From a checkpoint of a small sound classifier.
Model: log mel input, arch convnext, norm layernorm, layers 10, width 256.
Training: soap at rate 0.0015, 20200 steps, batches of 64, held-out accuracy 73%.
Rows from block 6, named by matrix and row number. Rows with one number belong to one neuron. Each number is 128 + 24 x the weight over its row's rms, rounded and kept within 0 to 255. All counts start at 0. After the name is the row's rms in percent of the matrix's.
# fc1: MLP up (model.blocks.6.mlp.fc1.weight, 768x256), inputs 192-255
# fc2: MLP down (model.blocks.6.mlp.fc2.weight, 256x768, transposed), outputs 192-255
fc1.382 099 [165 132  85 127 154 172 140 119 125 123 153 129 135 100 168 120 129 139  69 103 140  94  77 101 114  96 140 103 136 117 147 138 126 159 101 164 163 139  97  82 130 126 158  97  90 106 116 118  95 126 135 134 112 107 124 105  81 173 153 128 138 122  95  89]
fc2.382 099 [ 70 142 125 125  87 118  88 127 147 130 147 147 104 141 157 123 125 134  90 124 159 129  99 141 169 130  60 172 103 160 122 111 155 160  97 134 187 171 107 105  86 170 126 144 151 111 157 163 145 149 162 137 159 110 123 127  96 131 125 157  57  90  97 152]
fc1.383 095 [ 99  80  53 115 146 145  95 144 133 156 115 140 120 133 132 136 117  98 145 139 166 153 126 140 134 165 142 148 117 103 123 136 175  84 133 113 143 150 130 152 106 118  96 116 116 108 119  96 142 116 112  79 158 125 123 128 118 131 121 161 143  92 137  97]
fc2.383 108 [100 119 142 154  97  97  96 125 170  96 157 167 117 112  84 118 131 128 176 154 113 138  80 136 119 181 129 157 158 126 102  82 126 129 108 111 148 126 108 119 104 166 146 157 140 132 102 130 135 116 158 116 100 110 151 148 113 191 123 100 135 116 125 145]
fc1.384 107 [101 122 125 161  98 112 120 171  87 156  90 130 155  89 115 103 111 132 113 103 169 136 127 143 207  72  82 116 135 128 157 170 160 121 121 138 130 107 117 137 138 124 159 155 133 139 133 103 131 158 122 123 162  87 111 122 127 129 132 141  69 129 114 138]
fc2.384 094 [142  95 148 126  67 151 126 173 123  65 119 160 127 129 127 119 104 128 104 147 126  52 164 109 136 107 123 134 132 103 130 128 144 172 133 122 109 110 117 117 129 162 125  96 105 144 133  97 157 123 128 150  79 130 151  67 123 146 130 108 143 152 107 118]
fc1.385 099 [128 125 181 133 116 131  93 130 129 166 135 100 133 148 143 105 101  91 115  99 103  94 112 116 112 110 123 117 128 175 126  90 122 103 130 125 102 117 123 135 134  67 137 122  76 132 138 118 130  95 124  72 146 168  75 114 137 113 151 139 144 131  98 116]
fc2.385 105 [170 156 154 147 112 147 127 113 128 132 143 158 137 132 104 132 112 124  92 166  81 100 133 158 128  99  92  93 121 147 156 128 165 151 160 154 131 134 165 104 140 115  86 127 113 102 130 135 111  77 125 146 139 113 153 127 155 118 112  82 131 120  80 110]
fc1.386 101 [142 159 125 133  86 129 104 125 116 137 169 145  98  87 136 123  76 113 108 136 146 103 166 166 147 152 108 119 145 167 120 163 145 129 146 145 139 113 126 144 137  98 116 163 152 143 116 157 140 130 134 112 115 110 108 104 152 151 162 134 183 116 161 133]
fc2.386 092 [111 164 160 116  60 116 141 101 121 143 123 144 127 136 120 114 156 119 135 146 132 107 117 104 142 112  62 132 130 114 156 164 140 121 127 129 122 133 137  99 121 120 123 114  74 141  71 141 127 118 131 140 140 134 144 164 150 164 128 118 156 122 140 141]
fc1.387 103 [117 113 131 161 114  84 126  62 157 108  64 136 130 155 144 131 105  90 119  95 148 117 174 118 123 111 136 112 132 106 127 111 153 126 111 116 159 156  99 172 141 110 116 131 137 128  90  86 134 103 111  76 152 119  60 122 113 140 130 127 140  98 134 122]
fc2.387 100 [116 145 135 141 102 117 171  76 130 150 131 137 118 138 101 142 154 143 142 112 123 112 130 105 109 127 136 121 120  98 137 155 163 114 119 125 132 121 132 162 135 102 145 114 129 130 167 127 144 113  83 104 125 193 124 118 127 140 147  88 126 135 126 140]
fc1.388 100 [143 112 131 151 146 122  97 122 169 131 120 102 113 138 144 137 138 148  85 146 109 132 126 158 122 170 119 121 125 126 120 147 127 148 105  78 127 136 191 176 120 119 145  80 107 119 156 170  92 144  90 168 120 161 142 147 136 136 147 175 114 120 122 134]
fc2.388 098 [153 102 132 148  96 106 128 126  76 142 107 154 113 138 156  93  76 151 138  96 146 145 123 131 131  74 167 134 112 160 172  83  92 138 106 137 101 126 111 134 126 153 171 109 119 144 124 118 119 182 106 149 140 111 112 105 138 140 121 198 128  93 146 115]
fc1.389 100 [147 146 142 148 154  91 138 128 137 128 121 151 119  99 146  93 146 125 105 128 129 127 101 155 113 139 151 101 119 148 155 148 115 147  88  95 118 124  94 137 140 147 136 128 102 123 164  83 106 123 118 121 104 135 113 137 132 160 110 152 150 127 162 168]
fc2.389 099 [137 133 139 108 167 113 152  87 169 156 147 122 138 132 149 159 117 126  97 130 109 111 121 138 127  99 111  95 129 101  88 115 126 170  83 106 139 135 115 105 126 141 112 133 157 183 113 129 113 149 127 120  81 150 117 134 139 128 102 177  88 146 148 123]
fc1.390 103 [144 150 135 134 140 124 121 169 127 139 111 125 116 104 129 137  85 130 146 133 131 184  89 119 112  75 130 154  89 146 123 140  77 110 106 139 169 107 158 126  92 123 137 157 108 100 131 138 102 120  87 158 138 122 131  94 112  83 104 108 128 132 143 113]
fc2.390 102 [128 106 146  98 127 144 157 113 118 138 167 135 123 130 125 163 132 120 118 132 128 149 167 141 117  85 122 126 143 140 125 153 110 139 168 120 101 112 129 134 117 114 132 151 118  69 100 135 153 133 129 118  69 160 122 130  99 144 189 171 109 141 116 141]
fc1.391 095 [128 144 130 124 136 138 132 129  78 107  91 161 177 180 114 131 112  99 100 154 152 148 136 156 109 126 147 148  94 127 225 151  93 142 124 137 158  78 113 141 129 149 108 150 167 144 106  95 106 145 113 130 196 111 147 105 130 128 133 143  75 148 111 134]
fc2.391 096 [111  97 165 136 125  98 120 116 145 142 112 121 122 131 106 136 108 129 123  97 101 166 112  96 160 154 120 134 144 141 128  86 113 145 120 135 123 157 143 139 140  90 154 150 115 145  97 130 124  86 113 124 114 139 115 120 143 131 114 105 116 161 153 115]
fc1.392 099 [175  96 122 126 133 150 137 151 106 101 132 125  89 118 137 102 120 108  75 146  87 119 111 141 164 176 114 144 137  85 120 105 113 122 146 182 155 141  99 125 109  88  96 122  85 145 107 119  96 114 126 128 119 151 104  85 125 150 103 121 154 134 105  94]
fc2.392 101 [107 150 129 137 115 134 113 149 146 107 104  90 145 162 141 131 101 123 108 151 179 148 155 139 121  89 163 135 145 111 204 133 140 112 142 181 169 154 121  76 110  88 122 137 160 125 128 116 120 100 102 135 121 154 161  92 161 131 153 150 168  97 154 162]
fc1.393 106 [135 105 157 114 114  93 195 162 116 137 137 101 125  83 111 111 102 115 120 158  93 121 146 119 124 115 147 141 139 102 114 152 127 152 139 135 126 137 135 146 168 120 101  99  72 146 118 137 142 136 114 166 170 189 129 105 131  93  96 138 130 153 133 134]
fc2.393 101 [117 103  85 131 144 117 110 166  97 172 162 134 110  68 107 106 110 117 147 165 140 147 132 109 104 138 116 134 111 100 124 140 145 130 128 120 155 136 155 180 115 115 110 132 192 128 106 151 128 123 150 139 143 144 126 158 147 146 163 143 113  88 116 135]
fc1.394 099 [125 149 100 132 114 179  91 119 110 144  67 112 158 154 110 125 176 142 109 143 116 134 180 161 122 115 138 146 170 103 109 136 123 176 107 120 106 138 120 130 144 141 130 110 125 147 112 198 144 117 120 151 105 124 148 135  97 110 121 130  96  99 122 127]
fc2.394 099 [157 159 132 158  99 140 117 123 171 137 126 117 158  90 107 141 159 112 116 146 144 177 151 125 154 117 116 128 152 131 150 157 154  80 141 127 128 143 111 119 123 153 130 145 153 136 110 146 127 112 160 108 155 126 118 145 101 135  97 118 132  98 140 116]
fc1.395 091 [114 131 127 134  91 134 140 116 148 132 131 124  94  86 109 174 129 104 112 174 133 126 104 148 128 135  95 153 127 120 121 158 126 106 111  70 111 140 129 138 117 102 125 120 112 115 110 131 144 141 109 140 119  98 117 171 133 115 124 124 122 108 129 177]
fc2.395 097 [ 91  73 127 115 182 136  85 129 125 144 109 143 159 153 125 109 113  80 136 139 102  88 111 148 127 135 146 131 114 112 115 111 144  88 127 116 137 154  89 127 188 154 126 109 106 151 152 147 140 124 126 125 140 143 116  50 163  90 108 148 163  91 156 158]
fc1.396 099 [134  77 132 134 173  85  93 136 144 143  63 159 145 128  98 148 126 120 183 156  82 110 123 138 132  90 131 146 113 153 150 153 165 128 113 166 146 127 176 128 140 122 137 164 115 134 145 121 142 114  92 103 150 117 131 135 102 121 137 115 113 113 132 126]
fc2.396 100 [111 101 112 133  98 140 153 152 163  77 152 137 131 170  99 151 123 133 145  86 137 162 104  94 131 114 131 117 150 105 125 109 129 127  82 127 108 109 128 150 147 124 139 145  93  94 133 115 129 154 141 203 112 149 102 116 106 108  94 123 147 128 124  90]
fc1.397 107 [129  70 107 147 126 100 125 154 108 130 106 117  79 157 133 149 103 156 115 145 112 111 148  83 159 130 114 107  87 110 151 109 114 153 123 139 156 142 158 164 143  86 135 117 131  95 115 116 109 141 115 103 157 126 129 109 139 143 136 126 105 148 127 110]
fc2.397 097 [157 174 144 142  82 125 120  98 146 132 150 176 125 162 112 127  72 111 134 113 170  92 140 123 122  87 131  99 106 162 107 126 140 137 108 166 141  91 110 122 127 142 131 127 146 114 132 181 120  98 128 167 151 142 120  86  95 134 144 108  92 150 118 150]
fc1.398 105 [ 94  73 112 171 109 141 196 168 117  83 156 111 111 122 121 149 168 140 132 136 164 105 113 118 154 130 123 126 113 127 156 144 138 141 103 140 128 110 100  93 124 150 106 169 142 106 128 135  94 109 110 128 140  87 139 124 109 153 174 164  71 143 107 111]
fc2.398 104 [121 127 131 135 134 139 121 133 131 147 122 157 121 113 102 116 126 149 123 117 134 124 145 130 141 107 141 105 129 114 177 120 134 155 105 140 171 120 147 143 120 105 103  75 158 117 115 153 110 146 159 122 108 150 162 159  90 145 107 160 133 153 127 109]
fc1.399 102 [115 109 116  92  90 141 120 166 160  96 142 137 137 133 139 154 154 117 130 134 167 203 162 143 136 133 130 138  95 142 123 133 148 117 137 145 127 189  98 123 157 116 135 142 102 158 109 113 104 132 138 134 154 111 115 162  60 127 104 136 137 159  97 116]
fc2.399 095 [107 125 162 111 116 105 154 145 107 105 206 133 113 152 136 138 164  98  91 166 119 129 128 136 134 125 148 123 138  80 147 144  83  83 105 116 151  95 132 103 104  92 117 128 154 106 133 148 140 129 138 117 146 166 116 150  95 123 117 149 114 131 121 151]
fc1.400 107 [113 159  82 129 124 144 145 136 142 145 128 142 111 125 138 127 111 109  99  85 116 131 114 101 164 189 158 129  99 188 121 140 108 145 109 139 109 115  80 139 169  57 115 133 144 165 143 167 105 125 147  88 141 163 133 134  76 111 127 125 149 108 144 111]
fc2.400 096 [131 170 127  88 143 118 162 146  98 112  63 117 148 144 115  85 108 132 133 149 103 117 121  74 163 152 111 107  93 111 105  98 125 124 133 113 132 123 154 132 115 113  83 113 144 147 146 124 123 118 140  82 126 148 114 120 133 146 126 116 115  96 102 136]
fc1.401 096 [ 85 156 119 141 122 127 140 146 127 124 105 103 119 117 124 122 136  83 121 113 119  81  95 131 133 124 165 165  99 147 100 133 114  92 166  96 121 131 156 150 132 148 116 137  96 152  81 126 117 142 111  77  88 118 129 112 101 118 155 174 110 134 122 128]
fc2.401 095 [109 120  88 118 142 103 126 142 104 134 114  89 152 145 123 117 141 136 114 149 133 137 132 136 151  98 108  94 150 108 114 105 140  89 112  82  97 129  69 157 157 135 141 129 133 107 140 110 116 176 125 131 157 129 114 101 113 121 109  92 127 120 128 147]
fc1.402 096 [154 114  82 138 120 114 118 107 117 143 127 125 123 180 149 130 134 119 142 111 147 100 133 113 146 151 156 108 100 141 100 143 137 132 120 154  96 160 139 115 153 107 111 124 124 154 107 137 154 110 147 125 131 150 112 139 151 104 194 107 126 136 151 137]
fc2.402 096 [ 89 127 159 105 123 179 129 105 135 127 125 150 131  86 103 136 102 113 135 159  83 107 124 162 116 148 143 127 139 152 158 151  74  97 138 149 182 108 155 134 106 100 124 140 126 130 146 111 126 144 111 113 144 153 108  78 149  78 123 111  98 102 113 170]
fc1.403 104 [148 200  81 115 115 118 104 144  92 137  83 115 140 123 101 123 150 138 129 111 140 104 108 140 142 135 126 139 147 112 126 129 143 108 107 113 128 138 155 127 112  90 132 126 123 134 112 161 122 120 159 124 132  89 139 143 165 104 112 105 121 133 165 133]
fc2.403 105 [109 130 132 153 152 118 121 112 104 132 125 111 144 193 109 119 171 160 163 146 109 131 154 113 169 160 101 124 100 109 117  90 141 130  80 148 161 131 111 142 120 148 110 119 104 123 146 124 184 124 113 148 125 124 198 105 116 125  94 156 121 110 116 125]
fc1.404 105 [147 146 142 125  77 130 138 101 149  92 116 163 122 102 169 150 109 129 109  78 111 127  99 120 153 124 158 115 132  95 131 148 154 153 117  65 181 104 103 112 110 100 121 165 146  92 168 117 180 129 121 107 136 153 106 131 134 123 119 140 161 114 164 115]
fc2.404 109 [120 128 126 109 134 132 153 134 135 109  76 124 143  99 145 123 137 160 107  91 137 108 150  89 144 129 122 126 152 150 105 131 166 119 127 115 126 140 128 147 130 117  83 117  91 130 150 156 131 178  87  97 132 172 100 109 129 126 119 144 104 122 138 108]
fc1.405 099 [147 144 143 130 104 156 122 169 131 116 112 149 133 141  97 138 122 128 112  91 128 105 131 170 154 158 111 103 120 118 131 120 145 144 124  84 127 122  89 132 108 150  95 113 117 141 168 139 117 114 127 113 112 132 137 121 175 115 133 148 155 124  79 121]
fc2.405 107 [163  93 140 177 140 143 100 113 136 105 107 129 126 127 111 115 123 161 135 117  99 114 144  81 153 119 151 128 109 140 115 134 168 111 134 129  95 137 117 113  92 131 168 113 116 128 101 161 114 169  88 133 158 122  82 125 115 106 149 143 119 148 158 124]
fc1.406 097 [158 108  88 115 141 119 100  97 114 105 139  98 114 155 129 116 111 132 123 136 141 151 150 104 110 145 125 126 172 131 112 127 132 127 118  95 116 132 137 102 186  96 163 161 158 135 133 111 101 117 157 156  84 143 113 107 139 159 159 126 145 145 177 123]
fc2.406 109 [106 135 111 125 145  94 109  83 130 111 164 145 113 155 114 127  93 128 121 149 135  70 146 131  94 109 151 128 143 100 147 142 160 139 140 107 134 103 129 157  86 104 123 118  95 152  78 116 117 114 109 113  82  76 143 108 137 137 101 122 116 142 132 149]