{
  "n_mels": 40,
  "input": "log_mel",
  "spec_augment": true,
  "targets": ["emotion"],
  "width": 256,
  "grad_clip": 5.0
}
Rows from block 2 of a small sound classifier, named by matrix and row number. Rows with one number belong to one neuron. Each number is 500 + 50 x the weight over its row's rms, rounded and kept within 0 to 999. All counts start at 0. Numbers have three digits each. After the name is the row's rms in percent of the matrix's.
After each neuron's rows are labels from the 100 clips, of 14976, where the neuron reaches its highest value: "top examples" is what is common among them; "loudest" is the band of the loudest frequency at the time of the peak. Only what is clearly more common there than usual is listed. The data: acted Russian speech (Dusha). In brackets: how many of the 100, against the usual share in percent.
# fc1: MLP up (model.blocks.2.mlp.fc1.weight, 768x256), inputs 0-51
# fc2: MLP down (model.blocks.2.mlp.fc2.weight, 256x768, transposed), outputs 0-51

fc1.391 103:566512473512452514503502571469452465452549468476470531580442399642523543551421564418500550515485516467538532400524466405505465479478430451367489566549460568
fc2.391 104:417526523439533531474492444534489464518462444540513465519537437520424549545454421436422632534433493476505498370475549536479546600529544560587534568551506546
top examples: emotion: positive (40 vs 18.6)
loudest: 250 to 500 Hz (47 vs 21)

fc1.30 101:539489559558473523545531529581490520416498471539516521353559488553513525568447468588483503547478543540461394419483492471521630580409538500535566525511525589
fc2.30 110:497583486530506460503576515473572535492528501570524454495427424541554585468523551505499537467452494552508461589485470450482607413604440440401534518549484521
top examples: emotion: angry (52 vs 18.3)
loudest: 250 to 500 Hz (44 vs 21)

fc1.404 104:493492455509498577533562475514513587493559471560435537490542476425560462529446449546585436511502499458439538480443552548504500519487493565468527507547556498
fc2.404 104:574494479517415437519543486394405486481479574567475536428436525487509520582522535461500364519520432510484446436468615459446493569593555597526522434392487510
top examples: emotion: sad (58 vs 27.6)
loudest: 250 to 500 Hz (42 vs 21)

fc1.191 100:585517513532500450402443521492475488567539476442534504406630493432460454491506509482489462502491535542528325531499506545382569492442496593435568550493476477
fc2.191 096:453573487566461540515467425479518496599468570507360550494526467435453477551564445535455482459530508512479525475467499539460541401522488578448612492536509580
top examples: emotion: positive (67 vs 18.6)
loudest: 250 to 500 Hz (80 vs 21)

fc1.446 114:445532495453576613470500521562502473557573496560551477488502469457530449517452493487551451444434500512552569347436489567473478490550509452551419535519478491
fc2.446 105:468582494536501607528526467489549543434451474489555551478481545470549586533452520548590623431499443480523433511480533540534450494453508525474560470547480516
top examples: emotion: positive (41 vs 18.6)
loudest: 250 to 500 Hz (64 vs 21)

fc1.431 097:468445508523482500502599406541486595535513446534489508459520532552472513456506460536437565475435500563591501601455533551535546471480492591549493487533548507
fc2.431 098:530496508563518600469491474534438449512497465507558431559465449463512581578534575520547543492443553496555505503529551473446442470538469538483446433466559587
top examples: emotion: positive (65 vs 18.6)
loudest: 250 to 500 Hz (63 vs 21)

fc1.511 095:592512563455432470486511575466478513475560491427382538486513534437463558516524474462460494519416523390468496500387546520438552426578445496558452453563449474
fc2.511 103:445471377465504564449534502448558401536519485461508415494557451435560570360457471417533558537522511563495375504510474415466444423501519461488469462507579449
top examples: emotion: sad (58 vs 27.6)
loudest: 250 to 500 Hz (47 vs 21)

fc1.3 099:597453551433478451526561457441479540474492471556535541399533488492457452551445464473483485509543647554454505486506521558583539561544651510412567482542474452
fc2.3 100:405427569511480531552410482529429453554468506632604435475557502479606539399502607485434521428477615555555494496568545471498485468511499500445613555430547446
top examples: emotion: angry (45 vs 18.3)
loudest: 250 to 500 Hz (48 vs 21)

fc1.190 101:450501533550439475518585499516420550536531530517519475529455568434452416583509479418455403510501506538491459454522492430479510573428450510459506559468472517
fc2.190 098:489595552504521513548480489469519503498416446462508421490413524414435495512671512381462488543489520508570542443514462458444569482504530427476475569476438523
top examples: emotion: positive (45 vs 18.6)
loudest: 250 to 500 Hz (47 vs 21)

fc1.107 112:458440484510534461520577523406463650455509485512511455556558523501544457490436516526529409439440484474503538483507513465450460467519456513454509455478424461
fc2.107 104:543421488569497398500499429488532514510586559503534524453508530570561540607566431493543467373506529496632547463481485514425436447641424494423538503488516475
top examples: emotion: positive (55 vs 18.6)
loudest: 250 to 500 Hz (60 vs 21)

fc1.136 099:465495503506548482462536446463533436497535558477484448358555563556516466527519561539540570484420453561527567566432464472451575531531587515508495614520551447
fc2.136 099:389549487400488498394556451562495535535498444498501516553458495431567570471458454487523512598443512558546521466484512474548516545518421486513605537513482537
top examples: emotion: angry (66 vs 18.3)
loudest: 500 to 1000 Hz (33 vs 8.2)

fc1.159 100:509447533510544475386455507494603522478480520544464532477493585554456483493546592529527433489439548473574477517434530524581502464586474499552469512491545486
fc2.159 096:441514521555509536544510475460478522642486475506475473479570448520508531526496433542505463438466524523480550604409509486473561471555507550532566545575402502
top examples: emotion: positive (49 vs 18.6)
loudest: 250 to 500 Hz (68 vs 21)

fc1.551 098:585466505531555603485506536444559567527456573501502528401523403480522331521456433487514518464493511619401508419458459444563516421568548515484478498462557502
fc2.551 099:537441578488457458477526610530542400522480471480563503512473437550594493499469566494533516503570489515507528509586399499588496467497467473405540511532452523
top examples: emotion: angry (40 vs 18.3)
loudest: 250 to 500 Hz (47 vs 21)

fc1.34 106:529439506509436498463463508471527546510566480492500391561416565454507547539521390440483479562445487517400453401490520442430500491603455551551473524501487549
fc2.34 103:532469503565554514524520591509420549453643413474529475540459429537488496389596533358465430522612449528445494469525463399443463488485577560502543490557557508
top examples: emotion: positive (51 vs 18.6)
loudest: 250 to 500 Hz (46 vs 21)

fc1.622 094:565430482503510454461510502553501403551536488524503530513511552439455522597515478468467447462522510552469522428603449581539561516519579511515486501499574523
fc2.622 105:467441433552471536525525537461440523511456488485469474506525557455506399543546455506455461415542530508551451452541519515415513419502480445518485472471563557
top examples: emotion: positive (76 vs 18.6)
loudest: 500 to 1000 Hz (32 vs 8.2)

fc1.595 097:478394538384513461549456516510621640625425508562537454556493574524507497617457537509574454530451537488555411444529507477549526472508556510460496461490478438
fc2.595 097:490472526465592472544533456410461410551399522514417427487574487586573539396483570533528483501438432563479439489438420495541559450476529484481472494518488491
top examples: emotion: angry (48 vs 18.3)
loudest: 4000 to 8000 Hz (53 vs 7.8)

fc1.681 090:545412548464527519395516540471573411512545389546425495438463446507617505480523455476457529450446521574608546583494502500517553595506454417460528443552427405
fc2.681 106:437486435495438456476534447481487515466417511536457493454537484528420514517526557533447482461527549592410453462544473450567452395451578532503473463560406462
top examples: emotion: positive (47 vs 18.6)
loudest: 250 to 500 Hz (51 vs 21)

fc1.652 098:497491479544471454515542470414435573469651408552485459543482555502540556528402508562544515524444448470552447427523535520493404534643487457412519527460445460
fc2.652 103:402504516455504454456472540411594523481464503459429528469548521518438478488504489418541530528452375525526426430516499442449501516529566504507434511513594515
top examples: emotion: angry (39 vs 18.3)
loudest: 250 to 500 Hz (54 vs 21)

fc1.757 098:524485498503456526450467498503494590508495498467438413525462567441444522452553567491431462475514471339497487478458432498507461543538494473474500533484543444
fc2.757 098:520533503546505543492484451460438578441490427498472534449389502449500505544456532504495513454585514488494354520524502489484498447445495482474450494569520505
top examples: emotion: positive (61 vs 18.6)
loudest: 250 to 500 Hz (70 vs 21)

fc1.406 097:502467418534524517485485523567512502412575557448489457492457518516525421377443392461501559482475555431546482540443401418510466493469479535488455443473563467
fc2.406 095:496526451506467527485455525468449462553465469441522473520414485568602451490424560640535487541573550465493446411529501597602464466552516464495420539473503523
top examples: emotion: positive (43 vs 18.6)
loudest: 250 to 500 Hz (55 vs 21)

fc1.689 110:549500455627537499541572545509521506442475481561492423408476559606503456588521483418606435423584498538554556440528453570558522479449526474516487454538478502
fc2.689 105:551513504516491537494479511424482451467450503409512445507600530512400496496386469532431444534468527515505466414505560529517495513566518587545512504548495522
top examples: emotion: positive (41 vs 18.6)
loudest: 250 to 500 Hz (49 vs 21)

fc1.341 108:457543494569536442399506440610593514425443507472457533520513513528508556554473543453539458540511541444459452478574441566494477373346504525562498561566521580
fc2.341 099:521477463468535485420502443556494567450511428438524502472424424556513479476439501544499444534463442476460448462492512568374424589406544580512484580491504553
top examples: emotion: angry (39 vs 18.3)
loudest: 4000 to 8000 Hz (28 vs 7.8)

fc1.277 100:494442501454438598462468497546468527542457443461532480448576552442507578523525465491456590495517520408465413460440488547513515462520519544511439514562556513
fc2.277 096:512514457506522501480427550462515472545455462461505547449568481436533471461447441546443525505493536403509470448461448500444440563489529492518571451525501492
top examples: emotion: positive (53 vs 18.6)
loudest: 4000 to 8000 Hz (27 vs 7.8)

fc1.124 102:471599483524532538479542465542472537552507561435459590495506409558523471511502589490389557546448428429527576469499565510479563515545572401550544468577565437
fc2.124 101:482533498432376333513533498496461512473485517491470470477545605568516630480486517436458532518542505506522528391500564527463418434528525591541529529549533552
top examples: emotion: positive (39 vs 18.6)
loudest: 250 to 500 Hz (43 vs 21)

fc1.656 109:547432441450594448502490486508458535588492531504423493486578593508491470438549508566548545473463517534494513584502469510548551574519457540576495492509483558
fc2.656 101:406486607528405520498458476523519458448535551417554577523506512501514482536529411437493570502504491517453490439537597534456397393519477519556612563468522442
top examples: emotion: positive (66 vs 18.6)
loudest: 250 to 500 Hz (67 vs 21)

fc1.433 094:477505409402434640468570487467485559491459499435513510546401494464398553514452487465467440516556551534494439484482483538521475473447542483431458479475463567
fc2.433 097:489447469578535528418538483466439488483475439479629500528546626373450535457460501504534601565625427511466515477436493537478539420513479506511505519418409457
top examples: emotion: angry (42 vs 18.3)
loudest: 250 to 500 Hz (49 vs 21)

fc1.697 099:480570414576471507507511469525526449461500505471519557543452554461592572452502462507500539506515512571476519520521457510610503580472519506409417482435528516
fc2.697 093:497429517484481456478514482434476481427564484520528540437503449485406408515425481600428417553517501535554497540448466533548452516462448434392473584554460546
top examples: emotion: positive (39 vs 18.6)
loudest: 250 to 500 Hz (58 vs 21)

fc1.351 102:527548425589481512533522431478516568465434484456447446488513508496501512496468449518476535474454557406411556387495474583511504451557505506536449555514559610
fc2.351 098:543506396542458436492514443549481489473452531661500538462472551533520600536471580455488446523527446385494502550551531555613529413523523541496483527535472475
top examples: emotion: angry (42 vs 18.3)
loudest: 250 to 500 Hz (54 vs 21)

fc1.763 103:448385587504437538496525409592509544517568444622413464481485423535457515491536513527513350506544532567467582580544444521522574558597431519438449456546513533
fc2.763 097:477496519517450458532419616597521468563551494548466493489502528529543487470540529465463543461514562537560485550459473545465489486443497468520521492526491563
top examples: emotion: positive (39 vs 18.6)
loudest: 500 to 1000 Hz (25 vs 8.2)

fc1.248 098:520642535456517442433531530438507520487446554551526505457493537517516512504489526481500542480472546459524550628480473579483569556492486435464531424504500538
fc2.248 096:477402581539504413516444584479560486580519478573494393476508526459487497536508443581529554533466464447536486479590460396514495495462478450474456510442436501
top examples: emotion: positive (42 vs 18.6)
loudest: 250 to 500 Hz (44 vs 21)

fc1.692 100:469413666520599491475511459574462560517402564468533529542498576477571517592434472446530435458425451476561588495540417484613517465515573461522481494588420449
fc2.692 107:510498485519496525558479423502400518470572511417525556440487407430475494456410436467452539513558476459458551586472450585517501383572455437557519507505430501
top examples: emotion: angry (55 vs 18.3)
loudest: 4000 to 8000 Hz (40 vs 7.8)

fc1.737 102:476504507421467522518489502542503424505526495562490502483430571541475462496498395470477449459574508573485500480447555540537580425545559511563571549543436454
fc2.737 097:512507512463595588436450485496477557560503445477554541413563440466502423438538442553470466451545462571546514469511639449530531568552552483426501477568567495
top examples: emotion: angry (40 vs 18.3)
loudest: 250 to 500 Hz (54 vs 21)

fc1.348 091:561508467458540477530570449488473470499523462531566520566524414500566413511428609536466521509415533481565408592518587452561545557462486491505505500484547472
fc2.348 105:503494536470506504460462485561621514448495557461559465535517589472508466456540531502505461469469451499473439538482547441476512558544439507438416421569556567
top examples: emotion: positive (39 vs 18.6)
loudest: 250 to 500 Hz (56 vs 21)

fc1.524 092:481444499624494456511464520543503445477512462462460496479552553570510477507551510505452548505457563527569561450550487394438509559536545435553524513582573552
fc2.524 096:444438474408440465529524461501574512550478536592537545494494446376513519489468499538520431434465398482529428513505536550460543537514442502497460505577534419
top examples: emotion: positive (41 vs 18.6)
loudest: 500 to 1000 Hz (38 vs 8.2)

fc1.153 095:432433469568471454603401417510548475469497545478499616410464539504409522519563487552485488533496509541550446478433484467547459437467531456465426410500602504
fc2.153 104:482549524493523525498525529573415555553554434444480576521556524552489484441454506501494531508465480459605600521411490425488465460563610416468491539479397467
top examples: emotion: sad (62 vs 27.6)
loudest: 250 to 500 Hz (49 vs 21)

fc1.179 098:509541517517373475397512452596511412385481410400540487489490410525523488496520497501529463525498483607518533631414480487447557426548479565401525545541588440
fc2.179 099:480490417437554439544481452523473517529481557456507622526459547559388544522449530471468534535543501411498448482566545532374517575479559496477581525618441416
top examples: emotion: angry (56 vs 18.3)
loudest: 250 to 500 Hz (54 vs 21)

fc1.375 101:680554446538467495460566422471513487535508566463549472516543521568478497526547498522437566452537517563562433435423383475431445535458437453533506479574571485
fc2.375 102:469521558532517515482511420549545449554596459543500421528503517489469569465503401441552483514517501442568483495570480454501466497474513521500440445576638499
top examples: emotion: positive (45 vs 18.6)
loudest: 250 to 500 Hz (47 vs 21)

fc1.96 110:461453432460484504474422458512449568527456465481368437540424477542506521600582491552437474429431518553570414657506520464491531569420495504494483551445465492
fc2.96 107:521495357510495470528436439534489539485566445474503561541498559490510556532534566457439488455522525474391484490549577463417446493434422461520580478596471511
top examples: emotion: positive (48 vs 18.6)
loudest: 250 to 500 Hz (46 vs 21)

fc1.85 093:496464410440565499519541447460559477488345482517537627454498494515498481488499459462526386498519499506487508455403496434551553557463500531555456441538605490
fc2.85 095:475471523480452567483572519439604606541545520468474558498450526510570550456537614585439427525546507409500521526499452433536509534465520581554444491467447433
top examples: emotion: sad (66 vs 27.6)
loudest: 250 to 500 Hz (52 vs 21)

fc1.13 105:562536572547450487607515507595476500561512637502428508431458505466537543573450514533513481451477539561544461578523461486459485474507452527346520421490522555
fc2.13 107:550517487552543498563513403457462474421509517483490417515481457479512495426589436597488426439516461491544394486419540519454520536517454503480428523573576456
top examples: emotion: positive (67 vs 18.6)
loudest: 250 to 500 Hz (53 vs 21); 500 to 1000 Hz (28 vs 8.2)

fc1.724 106:559491507530517488515514419441475543527466597497598591375542453542439442430407461507483337523469460577522487418405429474406541508516503560536528457597442519
fc2.724 105:482495479452436599472455461364449443414504529530505522486465552525466498511453516588520590474496528443457399533464449437625485393580493572439475452517405490
top examples: emotion: angry (55 vs 18.3)
loudest: 250 to 500 Hz (45 vs 21)

fc1.200 099:544428481453513481503473448596426429529492599566542492450470431454464421590425608540591441382598549553631572397532539531452470530565384561514534486542462550
fc2.200 101:558470455471500479510594609427523545497529483539580489427453492503480519423526585426455600492487598536468466481487522440455446554564543442475504479477508522
top examples: emotion: positive (45 vs 18.6)
loudest: 250 to 500 Hz (51 vs 21)

fc1.540 107:523493473596527458436570508502422503492522557548499495503509480556449532464529487482464538574396471575581524540466492559482522481438586441513473494509465456
fc2.540 098:571481535446468479537507468480536503473639502460482491509443508500547517506484484569445614520439534554518448442527485512549495533522491438571554498488441450
top examples: emotion: angry (48 vs 18.3)
loudest: 4000 to 8000 Hz (33 vs 7.8); 500 to 1000 Hz (26 vs 8.2)